From a checkpoint of a small image denoising autoencoder.
Training: soap at rate 0.0045, 11700 steps, batches of 128.
Rows from block 14 of the encoder of a small image denoising autoencoder, named by matrix and row number. Rows with one number belong to one channel. Each number is 128 + 24 x the weight over its row's rms, rounded and kept within 0 to 255. All counts start at 0. Numbers have three digits each. After the name is the row's rms in percent of the matrix's.
Before each channel's rows are labels from the 100 images, of 14976, where the channel reaches its highest value: "patch colour" is the nearest of a few named colours to the mean colour under the peak; "strongest on" is what is common among them. Only what is clearly more common there than usual is listed. The data: photos of arthropod specimens (BIOSCAN-5M). In brackets: how many of the 100, against the usual share in percent.
# convs0: expand pointwise conv (encoder.blocks.14.convs.0.weight, 576x96x1x1), inputs 0-95
# convs1: depthwise 3x3 conv (encoder.blocks.14.convs.1.weight, 576x1x3x3, trained with AdamW), a 3x3 kernel
# convs2: project pointwise conv (encoder.blocks.14.convs.2.weight, 96x576x1x1, transposed), outputs 0-95

patch colour: grey (48 vs 9.8)
strongest on: order Coleoptera (38 vs 16.8)
convs0.380 097:106103114146116147129112087166160144136154121113126142146115159084105142138110131148144115121086127144159108131147147114141103156076136076107109106135101153154121119099141116106136191115140145161108161116099140146161162141152130162128151136133131131167175094138123164155112179124108134088
convs1.380 103:128136102147125114132171083
convs2.380 087:114125087089147097135126141126097152132103152145119127076118162103171093136130168122139152163152116129151116100125155152111142137095127110157154115129134166140151087112128097135143128126123086145077139139160110113115108126138127098053108133133123102100155171100133148137170095130117131095

patch colour: grey (54 vs 9.8); brown (28 vs 2.2)
strongest on: order Coleoptera (40 vs 16.8)
convs0.234 114:103104126098082128154093108132094155129100162131142119111101136130214101149093097138113162119125128117159113117136124118132148119157084127122130093142120158188159087084124127153133135150113105171149142133126102140123157107110096123139113117102135121120143119150138089115160146114170142151
convs1.234 090:118115130135073144151140157
convs2.234 097:077114123101105141099132152149105129134126144114147087160131169083068105143150127128148118159099131084128103099139135119112128145145105150107166119148139108133100104138079119114112120125092106149104125144117135129138154096124106126132107120100101119091104124115112185150093102119086065123

patch colour: grey (40 vs 9.8); brown (35 vs 2.2)
strongest on: order Coleoptera (39 vs 16.8)
convs0.236 105:093128118132121099126132144121121164144120122137152140141132157109160100090066135137122123131132109112102138109131157091145095144111119128140152085126116129184148102069103107112115148152126102209113166115127132138139140125120102110108163047123126124125139109139120100133148143132154141097
convs1.236 088:153145130156087107141140097
convs2.236 096:083126104115141140130161097125106111135109112116138081119105103101126114159126137147160149134129119102145103102178122110096128163106100158133152112144154118122082087147115126117110130131133129130075134148123178107097134144135066125096109100126122130130109104094111172130093117113089081089

patch colour: grey (33 vs 9.8); brown (26 vs 2.2)
strongest on: order Hymenoptera (42 vs 20.5)
convs0.536 089:126117103158121108144096149148133153144156147121143068153173152106178121135158110158138129128118095119112152146157125152171094105132106123129142144149149147173110137132085114103139115131126131159109139129134161160169144147137130128126169078118117181149129128136143064138139122172151144151
convs1.536 097:141136127174088155145142133
convs2.536 091:121156110150099130128138104110101113099139128135134098169169108088144156135134141093141141147154095137164107148128144139140139146139102131121153108156125109112063082110133181128108098122128084168113132123107149142096133126133069113147142127108152148197126115114097169138118110141121110099

patch colour: brown (66 vs 2.2)
strongest on: order Coleoptera (62 vs 16.8)
convs0.359 088:186138115121154138202134137155134144118153160135158120169147123093187107084094143119119125118134132151123139141133140145111105122117108085111117117101139157132146122138173095118134123118138088168141138148120086136096153076093136117120100082120136128107108099116126113142140164131111146096
convs1.359 108:162131141145117142177153144
convs2.359 090:104145079146135153148140110083121127166158136152122106134137114078153120154169112099129134120154156128150116168137178102084115155136118119104172095125148124150118092078132143122124115140097094173102097147121132150146118130129100138122137127124151115088110114166124152151142138160123066128

patch colour: grey (48 vs 9.8)
strongest on: order Coleoptera (52 vs 16.8)
convs0.491 104:131123103128128166170132129124161155162160164135154110128147123075160142096113124095094106111091148171123126053110148127116095124142097123158136119136103120184149143107126115171126125091124112109113120135145111146131142132126109133120175086129067125126124116127115101157140159145120111097
convs1.491 098:150145087143117100147147098
convs2.491 089:124137092165124133149163118148107116081124124151120109088132077122126121145125161149162173097124094124146148127181152132112116144100118142121142112152142121108114077125139090133138136124166168117108110133159144085100141151136068131113134125162127167130138105088118167126153129141085150097

patch colour: grey (28 vs 9.8)
strongest on: order Coleoptera (36 vs 16.8)
convs0.319 101:075164083112087163162129143152135141138144101143132108080135080160123120154107141150113152097135120113103100139106081148141105118151111175130116110155113133148159126147126117095104116120110136110175117143124134139138071122152161108107117156116103160160117146129145130125144158074117139148
convs1.319 125:107108130132113134087092095
convs2.319 105:091124150127162064128130130116141100120149155116148115132111128096124129078137141138136168129087113136099097103099094096135124146153134117163144125149167085118143130118153120134126136132142134132130097113123146130139125134152146211084137139127101169163147146131131162094166115142138068124

patch colour: grey (34 vs 9.8)
strongest on: order Coleoptera (56 vs 16.8)
convs0.373 091:159117124129131140124141092153111154128112080124132118127142104133152140090153108079140136126159136137072103157162148132119161164122132135085133139162128209116090123129147172129130167105123149130158131111148144156074127127116141084131163097140140123119110133148097115151166111125096133129
convs1.373 087:133107131143073142158121145
convs2.373 091:131132103137134126140161118129104139134122108152079126079084091122163178144162135138122161123174152126120146175120135117116136148123139113133205151118138132115120127110114125143084129138148106178088126121145166118136151132152112146162168141139168155094080134127142115168134149127150136119

patch colour: brown (55 vs 2.2); black (27 vs 0.2)
strongest on: order Coleoptera (45 vs 16.8)
convs0.135 087:087121130106092143184129113142128139145118121140131182132125131141173118122075124107101132101133134150130123110139134105134085127136142122153101137132123167125166089134114141123117063126088115137117116159130061140121089133100130066151110135112127133131096139144163136119158138102144076133
convs1.135 095:141154140146124172140153161
convs2.135 066:102142135122111143124125117080147125167136086127096107122183132121153103157183119069108111110146162117155149174146161139111125177095141147134176099129113132158146076117161168093128093134138106148152128142135136138129130145096113150156153142105117123134133167137095143126114117144130121139

patch colour: grey (33 vs 9.8)
strongest on: order Coleoptera (36 vs 16.8)
convs0.204 092:141148111127110120153140139126131176119133172099162105114131144108167118095109183148116159126105127119165130076086114150138138153135085113076152088145080124125128136126110098153141111153084144129145137089147128122137084130122132122136164156115114124135175142134115133118148089125148110180
convs1.204 101:103089127104151085130133119
convs2.204 099:076118092097163121130139109089132156171134128131117111099170142117145168126147134128136140095127133111149149130154139131135158158136192099159124143129146091107136177148116126084126133130102131155113127162127138122128163128135116159135066159126121090156164124165117098127153123131144156080

patch colour: brown (55 vs 2.2); grey (27 vs 9.8)
strongest on: order Coleoptera (36 vs 16.8)
convs0.69 107:100106135115127181157127099150117126105118127105162113107146115122178099111073154118127108097130128123130128098127129109135128124145114111124133078139138149151105102075093113120134120149115118188126182126104094127144118091110084114113080083124136119125133101113146110157175087131146146135
convs1.69 086:153119147140072131149108134
convs2.69 090:090110112115106123085116108125160095117117142120106143137117118099086160131107115145127092135131140091138112114106141116112122142137104134125162098151164118140098094122094120115141096126093101154097112168064150150123100122112142144114094128112113089125130130117111192140077130115102061132

patch colour: brown (39 vs 2.2); grey (31 vs 9.8)
strongest on: order Coleoptera (50 vs 16.8)
convs0.321 107:069071094120104143127147147117096132106119134136117146115100162158206138187108104146128151126122124073142110132145099126146162142146088087117160116117119136186152112094135129150160140124131103183125146119158134159109153114163126137122127123127130125126118121137134098126135142120139125148
convs1.321 087:107105151110090143140136166
convs2.321 101:097119160115139107097139139145111137116129133078146110171145170085088075148129171114162137132143147141147095111152138138114129132140103144134131110152126126135104105146098165113112134146131119159107144130108151114135145112150073136125098107112109094159126117087122183133130124125058084105

patch colour: grey (48 vs 9.8)
strongest on: order Coleoptera (36 vs 16.8)
convs0.559 087:107115126114085117149114127113193147144139138108151137128138118095158117112126146129128072140119144118127131132136143138144105151148134110146112117145139149159112137105127101104123101144135145193118113074147148178162167173128122118124171087129129133129173110136093100154129090138153190139
convs1.559 079:152124149139074116153134145
convs2.559 091:095132124163135130163148125114112143122139121109117148117138133075146113130209116115117116119179149146104143144157168118104121141116133155129186101139128149153114086132103148115126111135135145136118130130118199138077134141129086083147111102107122102109102130126138143156157123118116075148

patch colour: brown (46 vs 2.2); grey (34 vs 9.8)
strongest on: order Coleoptera (39 vs 16.8)
convs0.74 098:090102114115095132137118124095144158127102155135119126132098144113210119114102124158136156138118126119139152126146127147160147132151099125129147078119098127167133102094091119127107127172120111191110148127138089153131142109115085130112108081142144134136151079139110094112142127138178146143
convs1.74 087:153139112137080100151146141
convs2.74 096:081126127104117124106156102124121111112124140142157095115136111083104116130128144119142150137118136100152104074155087127118105172137109157129156098141183116131081119128114133106134124134139128123099151155090166143109130123125088095086113129124102097109090106100124179105096118107114070108

patch colour: grey (46 vs 9.8)
strongest on: order Coleoptera (42 vs 16.8)
convs0.178 098:131066105119160153140061132157135162155135134122111085108138086090124099118113102153111100104115128137115114131127114166115128111128120149117100141110144149133107075094104138167120179134148155175176100123114096146138131129107126094117160148125096114119146145125139113127148167102130158128
convs1.178 089:140161140120104103115092096
convs2.178 111:095098135122159108146123107073128108135110121111095111137100123149121130105140118088170121063152129131137151144121128147133137142149101119156121121094133075146170132169181129125132139135092147125113155101141118161181138125118129126085122122127115112139118169147130153113088160183130093101

patch colour: grey (44 vs 9.8)
strongest on: order Coleoptera (48 vs 16.8)
convs0.434 086:101159124173104154148119112147138178130147141137154116168130104113196162087079107113131139141131134125121148155130126154141102125148079079145172106120119162162154123082140121125120119133132133190095150119129135144120165123124133128122117059142120129134137114138094114127153108135129121145
convs1.434 091:125114088159110121144170131
convs2.434 086:085146103120154132156146124137096125115132111161125118143142118066152112181148146075175164117155115106138115146176144125116130129120092133124187095153149141106097060108143133141122108107141097134105118135122152090094130157141095125104123134124113125141151133121103152134119126160102095120

patch colour: grey (33 vs 9.8)
strongest on: order Coleoptera (39 vs 16.8)
convs0.279 089:091120127125092140142099123134111164119085170122128114130171108124183147120145118118128133118117128145117129107165105147162112127114090144153159120133136164131076099108115096129109129121172151206137156113129115138143148173118114109144125081162143144087121098122118128161155110148145160114
convs1.279 079:153114141129077109154125149
convs2.279 101:124136128151159121155136104109095138100093128124159156128148106079123124187171112162135136149174116111137128074161136143133121143111129154147190101103122133172122091123109128144120144117162121132090138135092183101124107142120106108156110108140134130082131098095127110120129123115111087147

patch colour: brown (48 vs 2.2); grey (44 vs 9.8)
strongest on: order Coleoptera (37 vs 16.8)
convs0.22 090:125183118125107095179154159127156137119140124100150162100116064118148103109075121086135126091124105172137107135137141130086134144120104158151135103152107170161142100120138114121114089140111108109133129128151103116085103115100127135148103128136087111153126151133134141127159084101134101138
convs1.22 089:135163140136086138137167144
convs2.22 067:098125133095096162130129130116135152163143116125135085118087094152141100179144143129127083140146149087135167154083129155118077158122110144140170161107142101113149155129159130115126101127138145129159149112144111168152125152107136085136107108132139067099119170132104146108108142120148130143

patch colour: brown (42 vs 2.2); grey (28 vs 9.8)
strongest on: order Coleoptera (37 vs 16.8)
convs0.538 083:107119128151092121134109123117143158104118129089127115147154106149196116090071159113122146133156104135166132116159139112137121118163088127138158090111131123181122126092120107134096085137132120194103093139127113141147099118100131138118163100112099147121132115137159090118143091111146147133
convs1.538 084:139134140154076161145125140
convs2.538 085:107166132142129146122125139133112093133133077148150094151180164079144129132128110147142129145125118117102102096154188127111122132147112144114156098183156134118117095108095144105142122140127098133123104154105131124098120136112076111146134116094097144113124147142107161098100163107116068158

patch colour: brown (34 vs 2.2); black (30 vs 0.2)
strongest on: order Coleoptera (42 vs 16.8)
convs0.101 092:149187138124092097124114107154151116128167116111151120170126109069143133124093182104181125125131140121146138155133172114095111142141102109120130102150121114155128152110157088112098143145140120120142125128108133147108174122153123120110161123130097096124118081151126075150125106140083157126
convs1.101 104:139137139143098134150182147
convs2.101 095:099163065133122140191098130123101092143145103163088126113111115135143096151127119092128152109156117124151126156124127131124103121141117120153125142133139128123126110148134125160114122115174126130141148118136126210146143162134157150104161091113123174123100134154091174127159121153111085123

patch colour: brown (48 vs 2.2); grey (27 vs 9.8)
strongest on: order Coleoptera (47 vs 16.8)
convs0.208 071:129095139140080096148100118116123149111157178126139115171137131122204148134097158129156132106154137117154122124148154121136112134138116094114103134136135143158126137108121119108104093122153105201121115113132136167153143122135141108125189113141109105118132088098118082159124083112118152137
convs1.208 086:136143157139081122144148160
convs2.208 088:102169122150129159150103149117090115146158093148139130118161152086162101147187110105119136130173124130147100108154184120100119139137138137114173086147144129126117082088132152127126112135156090151146137127101176121099127135138084115129153111097125133150119120152115158153123128140119079133

patch colour: brown (43 vs 2.2); grey (37 vs 9.8)
strongest on: order Coleoptera (41 vs 16.8)
convs0.49 104:090157135120120155146129120147136144098158143125123102131152091124164133119075141131111126151153126119120115156098132144136102122117114087107168164126129129109108120150177114076110129156105109163157140128107086131091148119130160108106069164136148121084107109138137095160123076145085127135
convs1.49 120:115122151127124144140135191
convs2.49 097:125135111134160149156092101106116117181141145158121171122162118132133136169185132104125126126193109120172104127114163136115119144130130102142142102129143120162151052108149136150136130132206114156093119133140154133129115146128135119148154096103140121122096104139145136119148129134139095147

patch colour: grey (26 vs 9.8)
strongest on: order Coleoptera (44 vs 16.8)
convs0.226 089:140132131109113158136130133116115132102091128138149113115095114134143110121076148111148126134098134136124110105140167110100158182142119095115184136130123124144125178107125106143100178102104128170115101113160086102090122134106176110142124124126103110118120096202105148113150127102125168139
convs1.226 090:172141149160109156145132140
convs2.226 107:123096097117108151099119117166123148134088087182138127118147103107138115105147112098132118141152156104136142103121113110142089107131129130141137085148142136121132141116216135162128097134157115180105135128139159118161089111099111132138133114135142074108105148129124156125126155152075111103

patch colour: grey (42 vs 9.8)
strongest on: order Coleoptera (38 vs 16.8)
convs0.28 099:099147157118103090128164132112136115125170138109156176112122167140121139087113100110124165128116091081146140141104157126161136114116096118110150132115111141153129109144134090098155116077090112166105139082138141107157132088109133148093115119091149130186148158096122114137155127129121147147
convs1.28 132:085125103140127130080110125
convs2.28 091:081097127135132121121104093141130189154133104106106161132129129142146142130145157132097121165120135129102149153111096120142143152160132117111120139123102119136149119158105114080159155128202118108101151116143127130108156133144130140108086129159144147109154110129151097105156113162148195178

patch colour: grey (68 vs 9.8); brown (27 vs 2.2)
strongest on: order Coleoptera (48 vs 16.8)
convs0.451 089:175189119108097116116147146116125145102157137148158163107137132122129168111116129117100151112084094105105102116111162149149112115147153098154144115121105133090100150107185129109134103144127141150103149087121147157164141126139170112131104113116124128150156154129211112118135124133133113149
convs1.451 071:109103107132095099157154142
convs2.451 102:110147078149142091197104122104089150099111132156090154162101113129179142132120117107122158118157121142159119134147140123104144101159089111145154094120160135156170109108094098144134125125106123125113143111150106172107135112114119117124130124124160106099143162116108135105182146097119111105

patch colour: grey (32 vs 9.8)
strongest on: order Coleoptera (39 vs 16.8)
convs0.547 090:185153118150115136140114104111146140153150180158110108099119150123135128097120093127084120113117114074136153089143132134148123147136110083118149105171127093136099138114119106127140136164132164125099175150125131115135125117129130113085144117134093156125053135119103133137127114191147115142
convs1.547 097:151162154152157145152151125
convs2.547 115:119177158120120146133123148172135117104096107149135101107126084108156119144166137096131105101124110106156092121135112125100116095115128099138158123143138080143089095098181166185132110150148130161106165121143129140162112130117124156095140125131090136142107133130133139103093145172155092114

patch colour: brown (49 vs 2.2); grey (40 vs 9.8)
strongest on: order Coleoptera (39 vs 16.8)
convs0.24 089:120138140115138117175145146168128092151139142144163192146133089124130103101063157089132120100109120183120128104127131113091113142123101147138134131187117178133149109141069119128111106113123111131116119118141082133110111144101140116143113139146099129127147174118158130119142106090129128155
convs1.24 091:146165146146109154143163147
convs2.24 065:120077098126092150138123125088124157153169100070102133109138117128149119161149094130091112121139146116157136158142184136109094137122134168114137144129127163124181133126163162101131101131134098136201121101133142135137120137120134104179146119111142121126117146116076155131115131111124101117

patch colour: grey (25 vs 9.8)
strongest on: order Coleoptera (63 vs 16.8)
convs0.216 094:141104133141111147135115110122157139144119173141117127105122063148158108085117106080138142056167120145119119133149161167099168154124108153144143119163137116139138162101135108139095137115121154106161100118145105103114122100125126118124126149153104107081105119121130159131149142143094169084
convs1.216 098:121105114133092142160163154
convs2.216 097:145110106121129138100134138161153128114142127134154174095070128137129149170159115144171132149158131119124124142125137095159107157180165126107184119101132141104104152110118092136141123128177139151108119121111154102104157123149121133152129139111170148093107110092128137168096170092090137118

patch colour: grey (39 vs 9.8); brown (31 vs 2.2)
strongest on: order Coleoptera (37 vs 16.8)
convs0.174 100:123099098126126131144101137154139168086114182102123105150139123104160094049115112138134145122142139146132135149146140108124134121148110098132156143100158161122112069101129109118117123133109102191119103129113098131152183150130118099118103116122111132106111141130109130162180081111135131141
convs1.174 085:135115149124076108150158124
convs2.174 078:101125149104114138093140152095137148096131118114139088131151156081115154137170086117142128142101166092141136128156153122133116172147146161111184129133130135132116129119130106090139130124091111127100138133080144114130158098149096102139120138136119121117087114139161164134113202165097101117

patch colour: brown (53 vs 2.2)
strongest on: order Coleoptera (40 vs 16.8)
convs0.453 096:093127134118119171146149119088172157147156131167122112162117127140170179150113081097128097149111135119150127096127110155127142139129151125120097169117100116097091130098152151113159094137136134128129150124090110155114119085097131107124131136124121117122120144079152120146136111173152136197
convs1.453 118:091087139147129090124142130
convs2.453 092:095126124135170123156146125132141113072181130190164129129090137168136154120097113149109130115090118140109142132173073127166151113178130126111115088161146160115107166123137123121108133130127147143142141158158113129108175120142094150105114145135142130153155156129105155113139151093115130126

patch colour: grey (63 vs 9.8)
strongest on: order Coleoptera (36 vs 16.8)
convs0.122 107:125157115131136142118139115161140145066194107141154117128130160131122190099151092119121145133137104137139130142159133136150085090130120080137145113167131119125114152155146115141115096105104158146105168122108151101151094088127132113149108126115099125176125137109172168105127106160127102141
convs1.122 099:118078120120089136132151109
convs2.122 106:103121094153172095176125114127124123099126118119123136150104135129150121112154152116160127101148099098139149119179097117156156125146116155168135093110147148087122132103157112140115123136123134111077139117140152103075113119107088140132070098121145153182167095105129105101128098115105137132

patch colour: grey (26 vs 9.8)
strongest on: order Coleoptera (41 vs 16.8)
convs0.0 085:112158146142125115144110102152108151147121156127130110174172105117164108113109137112109146139113122179130108125156138134146111135148076119150162154127132204112124107119109072132064119114171154134143120124112120140096125142131112141111125089119122154104095122117101147124180092145138116163
convs1.0 083:153102110122112102173139148
convs2.0 102:128157082133126161145139123118091143125103106160128147117134111073185134181175123120118152109187112140101121160163156117118129144105113139104201099121110157152138079108134139156124146127156125140102128135120166111120122131134124112151146138139127100092114125154119118145162127130125101167