From a checkpoint of a small image denoising autoencoder.
Model: encoder arch mobilenet_v2, encoder norm batchnorm, decoder activation silu, decoder widths [64, 128, 128, 128].
Training: soap at rate 0.0045, 11700 steps.
Data: trained on photos of arthropod specimens (BIOSCAN-5M), 48750 training examples.
Rows from block 3 of the encoder of a small image denoising autoencoder, named by matrix and row number. Rows with one number belong to one channel. Each number is 128 + 24 x the weight over its row's rms, rounded and kept within 0 to 255. All counts start at 0. Numbers have three digits each.
After each channel's rows are labels from the 100 images, of 14976, where the channel reaches its highest value: "top examples" is what is common among them. Only what is clearly more common there than usual is listed. The data: photos of arthropod specimens (BIOSCAN-5M). In brackets: how many of the 100, against the usual share in percent.
# convs0: expand pointwise conv (encoder.blocks.3.convs.0.weight, 192x32x1x1), inputs 0-31
# convs1: depthwise 3x3 conv (encoder.blocks.3.convs.1.weight, 192x1x3x3, trained with AdamW), a 3x3 kernel
# convs2: project pointwise conv (encoder.blocks.3.convs.2.weight, 32x192x1x1, transposed), outputs 0-31

convs0.116:124193091098141124070130132137115103112121136125118121113137119108135142156134132134156147190136
convs1.116:129122119077083126129141144
convs2.116:132087087130099142150132116119177124129158095146108133138144143127118170154132125102139116066135
top examples: order Hymenoptera (45 vs 20.5)

convs0.54:124137134159126158125112163152102124121105155216109121132106093131095153123142126128127143108125
convs1.54:120109117099067121135127128
convs2.54:120130175153114144128160151127142125131147084191152098161128158124158150123120159143116135147107
top examples: order Hymenoptera (57 vs 20.5)

convs0.15:118105128138125091161107164144160146104126154102086140134114174130114090112116100132169160128116
convs1.15:123144140104149155074116127
convs2.15:140163160125115111088149164111144092139111071107115151136118104134145093099106111149133106150144
top examples: order Coleoptera (42 vs 16.8)

convs0.113:148121161129113157126121149111129130129078123142103109159121110120194146143146131078121148160154
convs1.113:122150126128099112099076127
convs2.113:097114121131155166138125138145094131162133165115127111146164136125165092120091150147149107097083
top examples: order Hymenoptera (54 vs 20.5)

convs0.128:121114085121151097102148153078154154102102096131110133112146178123155149139124130132151111160135
convs1.128:134143144119164118111087092
convs2.128:145157141167180184117152078148110155134141132105165150132108142130117113133129153124151119114137
top examples: order Hymenoptera (42 vs 20.5)

convs0.48:155070138128162111151128129112085128109107104135123169113124094088106143122106091106103132143140
convs1.48:138140125112194133139122137
convs2.48:109094120130153141151097133119102084135146119109145139146177129163119097136110165103165135165146
top examples: order Coleoptera (48 vs 16.8)

convs0.142:109144129144127102163127150138131097151152148116157145093120123191095164131077122131105141137115
convs1.142:127135135147066122132101118
convs2.142:150119174163131135116141116145118178123119074124093089083128129126168114124149148107127127141117
top examples: order Coleoptera (43 vs 16.8)

convs0.83:150148131136095105099141159112099156139136126127171124129129172187148164133105161133109130132155
convs1.83:145111139139077103136109103
convs2.83:109114095121163081154081130075129121098106113152144169110163130127123110155126134126115148135118
top examples: order Coleoptera (36 vs 16.8)

convs0.92:180079149126122100118136111181105124097112146120122118099132151133125104091101139094104113132105
convs1.92:132143151120080165131151140
convs2.92:116117108145125043091097100112141124130147114147111144142110136128161145153102122149144106124101
top examples: order Hemiptera (38 vs 11.3)

convs0.154:130167115159115143142163166127140078123128134142136122099119163121110067128142128144131165164125
convs1.154:131132120143174147128173147
convs2.154:119106173116105126130129102091116088144107113142071139123126170144150123114123096168095139134115
top examples: order Coleoptera (57 vs 16.8)

convs0.5:128163147143154156132135099138120156144159149121089147117130087105134188169149127130109155139108
convs1.5:131139141156176141096121104
convs2.5:175130148195127165146156124128133137141110117126163154122117105136116165112086120134139128168118
top examples: order Hymenoptera (47 vs 20.5)

convs0.7:138111098114118175094141120107120112131186147118137160112068141141145154130115124118168138145123
convs1.7:140140166128129185136141127
convs2.7:145122097167137099103140144152137130148120183125115132123138106110182135159131088126079125138111
top examples: order Hymenoptera (55 vs 20.5)

convs0.95:115138130147129127180144166152091126146174119146115174100152170115122157135148167132129125132115
convs1.95:113109129145098122121072138
convs2.95:152140146136115070129153128130124152114055125148116097122157088120107109148138114121112122115096
top examples: order Hymenoptera (54 vs 20.5)

convs0.134:116121143133103135080112123108135170141123137153115184110136176129124130166096120105086151120115
convs1.134:126127129129199123138123134
convs2.134:108122122124087100086109137147138162126067128095146083146143148142136129107108162109152135135116
top examples: order Hymenoptera (41 vs 20.5)

convs0.183:124142159082146165133185104132133130098116139162108149104175146103093139122132150130116144125150
convs1.183:110133134102067125123108133
convs2.183:094085144156121149089099168131138110159096100113151162147124157147153114124114115103128112132162
top examples: order Hymenoptera (53 vs 20.5)

convs0.152:152144136189129101156155157104146128105105104118134161162134111130134122144120157167105095107153
convs1.152:139112123149161086151141101
convs2.152:143142135121132138084181095139135179137185108120126133130125115130124161127154114163129091136105
top examples: order Hymenoptera (43 vs 20.5)

convs0.144:146124138145117122133126153123109142113095128164118108182127132127209133136128102152124129098166
convs1.144:147091095123117083118119137
convs2.144:087152111133152148163120130102135103134127164137181144149126138099174109171110149113117119136155
top examples: order Hymenoptera (41 vs 20.5)

convs0.104:151168115148111147112128163131140114132139173152143139133107106136120134095119103134127198176122
convs1.104:139140138095103138103080119
convs2.104:099099144106112137117165142118146135134106106161131118154172132118131158113142119126125068068131
top examples: order Hymenoptera (52 vs 20.5)

convs0.168:155142174123145096125133120099161143111089153111126106164140129118163116090131120175097159132117
convs1.168:123121104100103171097108125
convs2.168:094134119095131181155147133167101136126187157132130150127127135125106153116092145117159124129161
top examples: order Hymenoptera (46 vs 20.5)

convs0.84:116183073143150111134102121101149160111107109134127164152156161123155141118141121146137138106163
convs1.84:144099106127130134129077097
convs2.84:137116105119111123119149178088107163117121109139134106157118141115086173095143113142183131121124
top examples: order Coleoptera (42 vs 16.8)

convs0.21:116148163194114158149159127168130138132163138182140114124127105122108137136165119114110150135133
convs1.21:130141139140133126151170177
convs2.21:122144081129100146103109073129119110168141110160176134141122130105142118107177121119140116104136
top examples: order Coleoptera (60 vs 16.8); family Throscidae (25 vs 0.8)

convs0.9:142090139097158131186099100122107145160084142110116152118108105116097098098137130112133148132116
convs1.9:130108100140076099131137141
convs2.9:073123148078110168093144146141166102109109156123159138112113144143122135091108145122116118110120
top examples: order Coleoptera (40 vs 16.8)

convs0.69:093075093131151122162124121096120131162104080159116125144141104104098144152150121149151122116116
convs1.69:136153153135083169120136130
convs2.69:112147154144132075151108096110121136070071136135133115137164115136147100116132102123102120146140
top examples: order Coleoptera (36 vs 16.8)

convs0.20:101135121120143176124116116067120133147143140131133155110130163170083139162133129143156159129098
convs1.20:117127126124199126124129134
convs2.20:118140129131136090138160145112133150147119153134126098162122123099090198111164105124112139146093
top examples: order Hymenoptera (46 vs 20.5)

convs0.77:118145091114155143162159095118148137143106143131116125118075148163165168137123123149102129109088
convs1.77:118110124174092123113099112
convs2.77:182124161124149157131123152119130130127065131134111123156090114113122109111119167132100143133082
top examples: order Hymenoptera (45 vs 20.5)

convs0.130:168157112162135132117127144172085145130145124125152122088162084129128139103094122112132101127167
convs1.130:142145095128165161127152151
convs2.130:110141164117126112104116122188074147131105119118128159157106120119120107115111166098145110159152
top examples: order Coleoptera (36 vs 16.8)

convs0.96:154150145120133119144151119100144109106100147094175142107106108150111127107126168151189152109119
convs1.96:126080104123117094113155132
convs2.96:091130121087123117164125147134077113089130109163118154130127107141118131086094174126116120156117
top examples: order Hymenoptera (44 vs 20.5)

convs0.108:110141097127152148116174155112108147140158101137152140164110125116110164200125115146121125121110
convs1.108:110143127154190128128138122
convs2.108:150121115128126144099174103113132142156139093140088108082132125153100094093130115101147134088111
top examples: order Hymenoptera (48 vs 20.5)

convs0.2:136108140145120143113125148055136140128107127116117128086092135147146154084122134139144104179146
convs1.2:125160133168159149128159141
convs2.2:127125110117148154120092121077113136135144166125127125118177135099164094155125143168085122136150
top examples: order Hymenoptera (57 vs 20.5)

convs0.187:161117121106139153166135156141089132099135119127120158063101125114171148116111096129141143146110
convs1.187:131121135164184113134137147
convs2.187:079156155131128089151130110126111128080127095139101126150184142118142122154102144120156142156126
top examples: order Hymenoptera (53 vs 20.5)

convs0.105:142115156138166182120116104124117162145110141149114158097104081091135137126116154134130162161124
convs1.105:140135103150140084138105093
convs2.105:102129133115124146138152159107123110198102113128127129143077112098156165118156100116139117146150
top examples: order Hymenoptera (58 vs 20.5)

convs0.11:118130146163140078149099148173172124130138097114127160147093150135118079099142112129133143124122
convs1.11:125114086145158150092132116
convs2.11:136158156133134122122179154099124101175103141108112123144136103136124087147130098159176125151139
top examples: order Coleoptera (44 vs 16.8)

convs0.62:133147125159129127131115177150142099145137112152103118166131116148147117097186171170138135133152
convs1.62:110142132125114147095075114
convs2.62:100120131098158167140153121109111158108126135118102116171119108108118146099119166123131123198135
top examples: order Hymenoptera (57 vs 20.5)

convs0.177:106150136121147155110131088120088146101111107166151112145107080123118133162112141128120141185109
convs1.177:106120135112065132125110136
convs2.177:148105156133119130136135080125142120134108113151128156139103161121147141155159132125142062070129
top examples: order Hymenoptera (46 vs 20.5)

convs0.32:122106108106138120163125096133098128095113135130148062114109182135104106156132124123082126129130
convs1.32:147118108162094093154137125
convs2.32:099131150110122132165153107116145104120092148115136056142120078154147106133133137125096128150117
top examples: order Coleoptera (40 vs 16.8)

convs0.158:092130102105151165108115149168101126153164103152143156087122089114145134124132135131159103097114
convs1.158:123114134129061124136111129
convs2.158:100149092113124149143150131089125125116199165154119143096154171142116138130122119120136154143114
top examples: order Hymenoptera (52 vs 20.5)

convs0.103:152148125115097135125084119132137117135107109122124121118117126186170152121094110092124131174175
convs1.103:113156153129173160148138128
convs2.103:109114127134131095136106114154124121138136137125142136128148116082165109127082164078113155134187
top examples: order Hymenoptera (48 vs 20.5)

convs0.45:135145153164135136144143142189091125149115120103155108118119066113115116150091112127160124128130
convs1.45:132117141131087106153091101
convs2.45:134100160154115076134137127082135144123087130127165102131103163105148159145157091124143133114123
top examples: order Coleoptera (50 vs 16.8)

convs0.125:139166169170111150126115128158107145159183133138140105101120147138126103103101094151110155133135
convs1.125:144137128173097163138146141
convs2.125:068121148157148120088121146118126124134209107131150128132157170127114134114130116116137135131125
top examples: order Coleoptera (76 vs 16.8); family Throscidae (25 vs 0.8)

convs0.43:137108117141113127130111171168108133137106111147126119083103121161175158135118174120172130155134
convs1.43:116096076138138102131124108
convs2.43:110113119084121158178130147141110111145116115145092114112146093102151131121076118144164133095144
top examples: order Hymenoptera (48 vs 20.5)

convs0.55:123103155167106120123153136178169125096089152122117113096126116128118072116112111100135134137107
convs1.55:114106128133094090162156131
convs2.55:147124153139111107153092144175095143145152184160133127128100142161113081129122124128115152107129
top examples: order Hemiptera (46 vs 11.3)

convs0.146:119159121139182110133164136108149105127136155151150140129080119100121148102149123167170143148105
convs1.146:126091091139120097102120105
convs2.146:115118162130070125109129121079135159136134097156121131120110170139140129097164107158149101103121
top examples: order Hymenoptera (52 vs 20.5)

convs0.182:145163151134152128093115175105162149097148162122116129144096151104104161122145140141162136158153
convs1.182:100103123093117149094148148
convs2.182:122109145101120120148152097112114130153110107130089125162190144081138137095122118096140095110125
top examples: order Hymenoptera (49 vs 20.5)

convs0.176:143124156110142125114101132129126151128136107116116146115112108137092185143127171137109108201104
convs1.176:133137151125154136091093094
convs2.176:153117148097129106138141103131172125116132074132095143146158126126154181123151112120144155139170
top examples: order Hymenoptera (52 vs 20.5)

convs0.39:115107074137126119123152116163153124104116105126120109092157108110146083143165127107157133171149
convs1.39:134116130129061122134148137
convs2.39:145139066139126143153086118111144111146147138140090136107125154113133123166135094140147139069129
top examples: order Coleoptera (47 vs 16.8)

convs0.82:146115157130165121127131116133157107109169084092131120147155093161119100080128121086117138123114
convs1.82:136199137129127122133127130
convs2.82:148138151172137185153118129129171116093155111129148106122095108096133125144131129166165147137115
top examples: order Coleoptera (42 vs 16.8)

convs0.13:109153097133114102077129077104127138145148139122173112130114124109073105136160115118112122106145
convs1.13:116104133082087153130136125
convs2.13:122114111126124081175117141143103147102093112115134175100096119155107093113106125108116124098099
top examples: order Coleoptera (38 vs 16.8)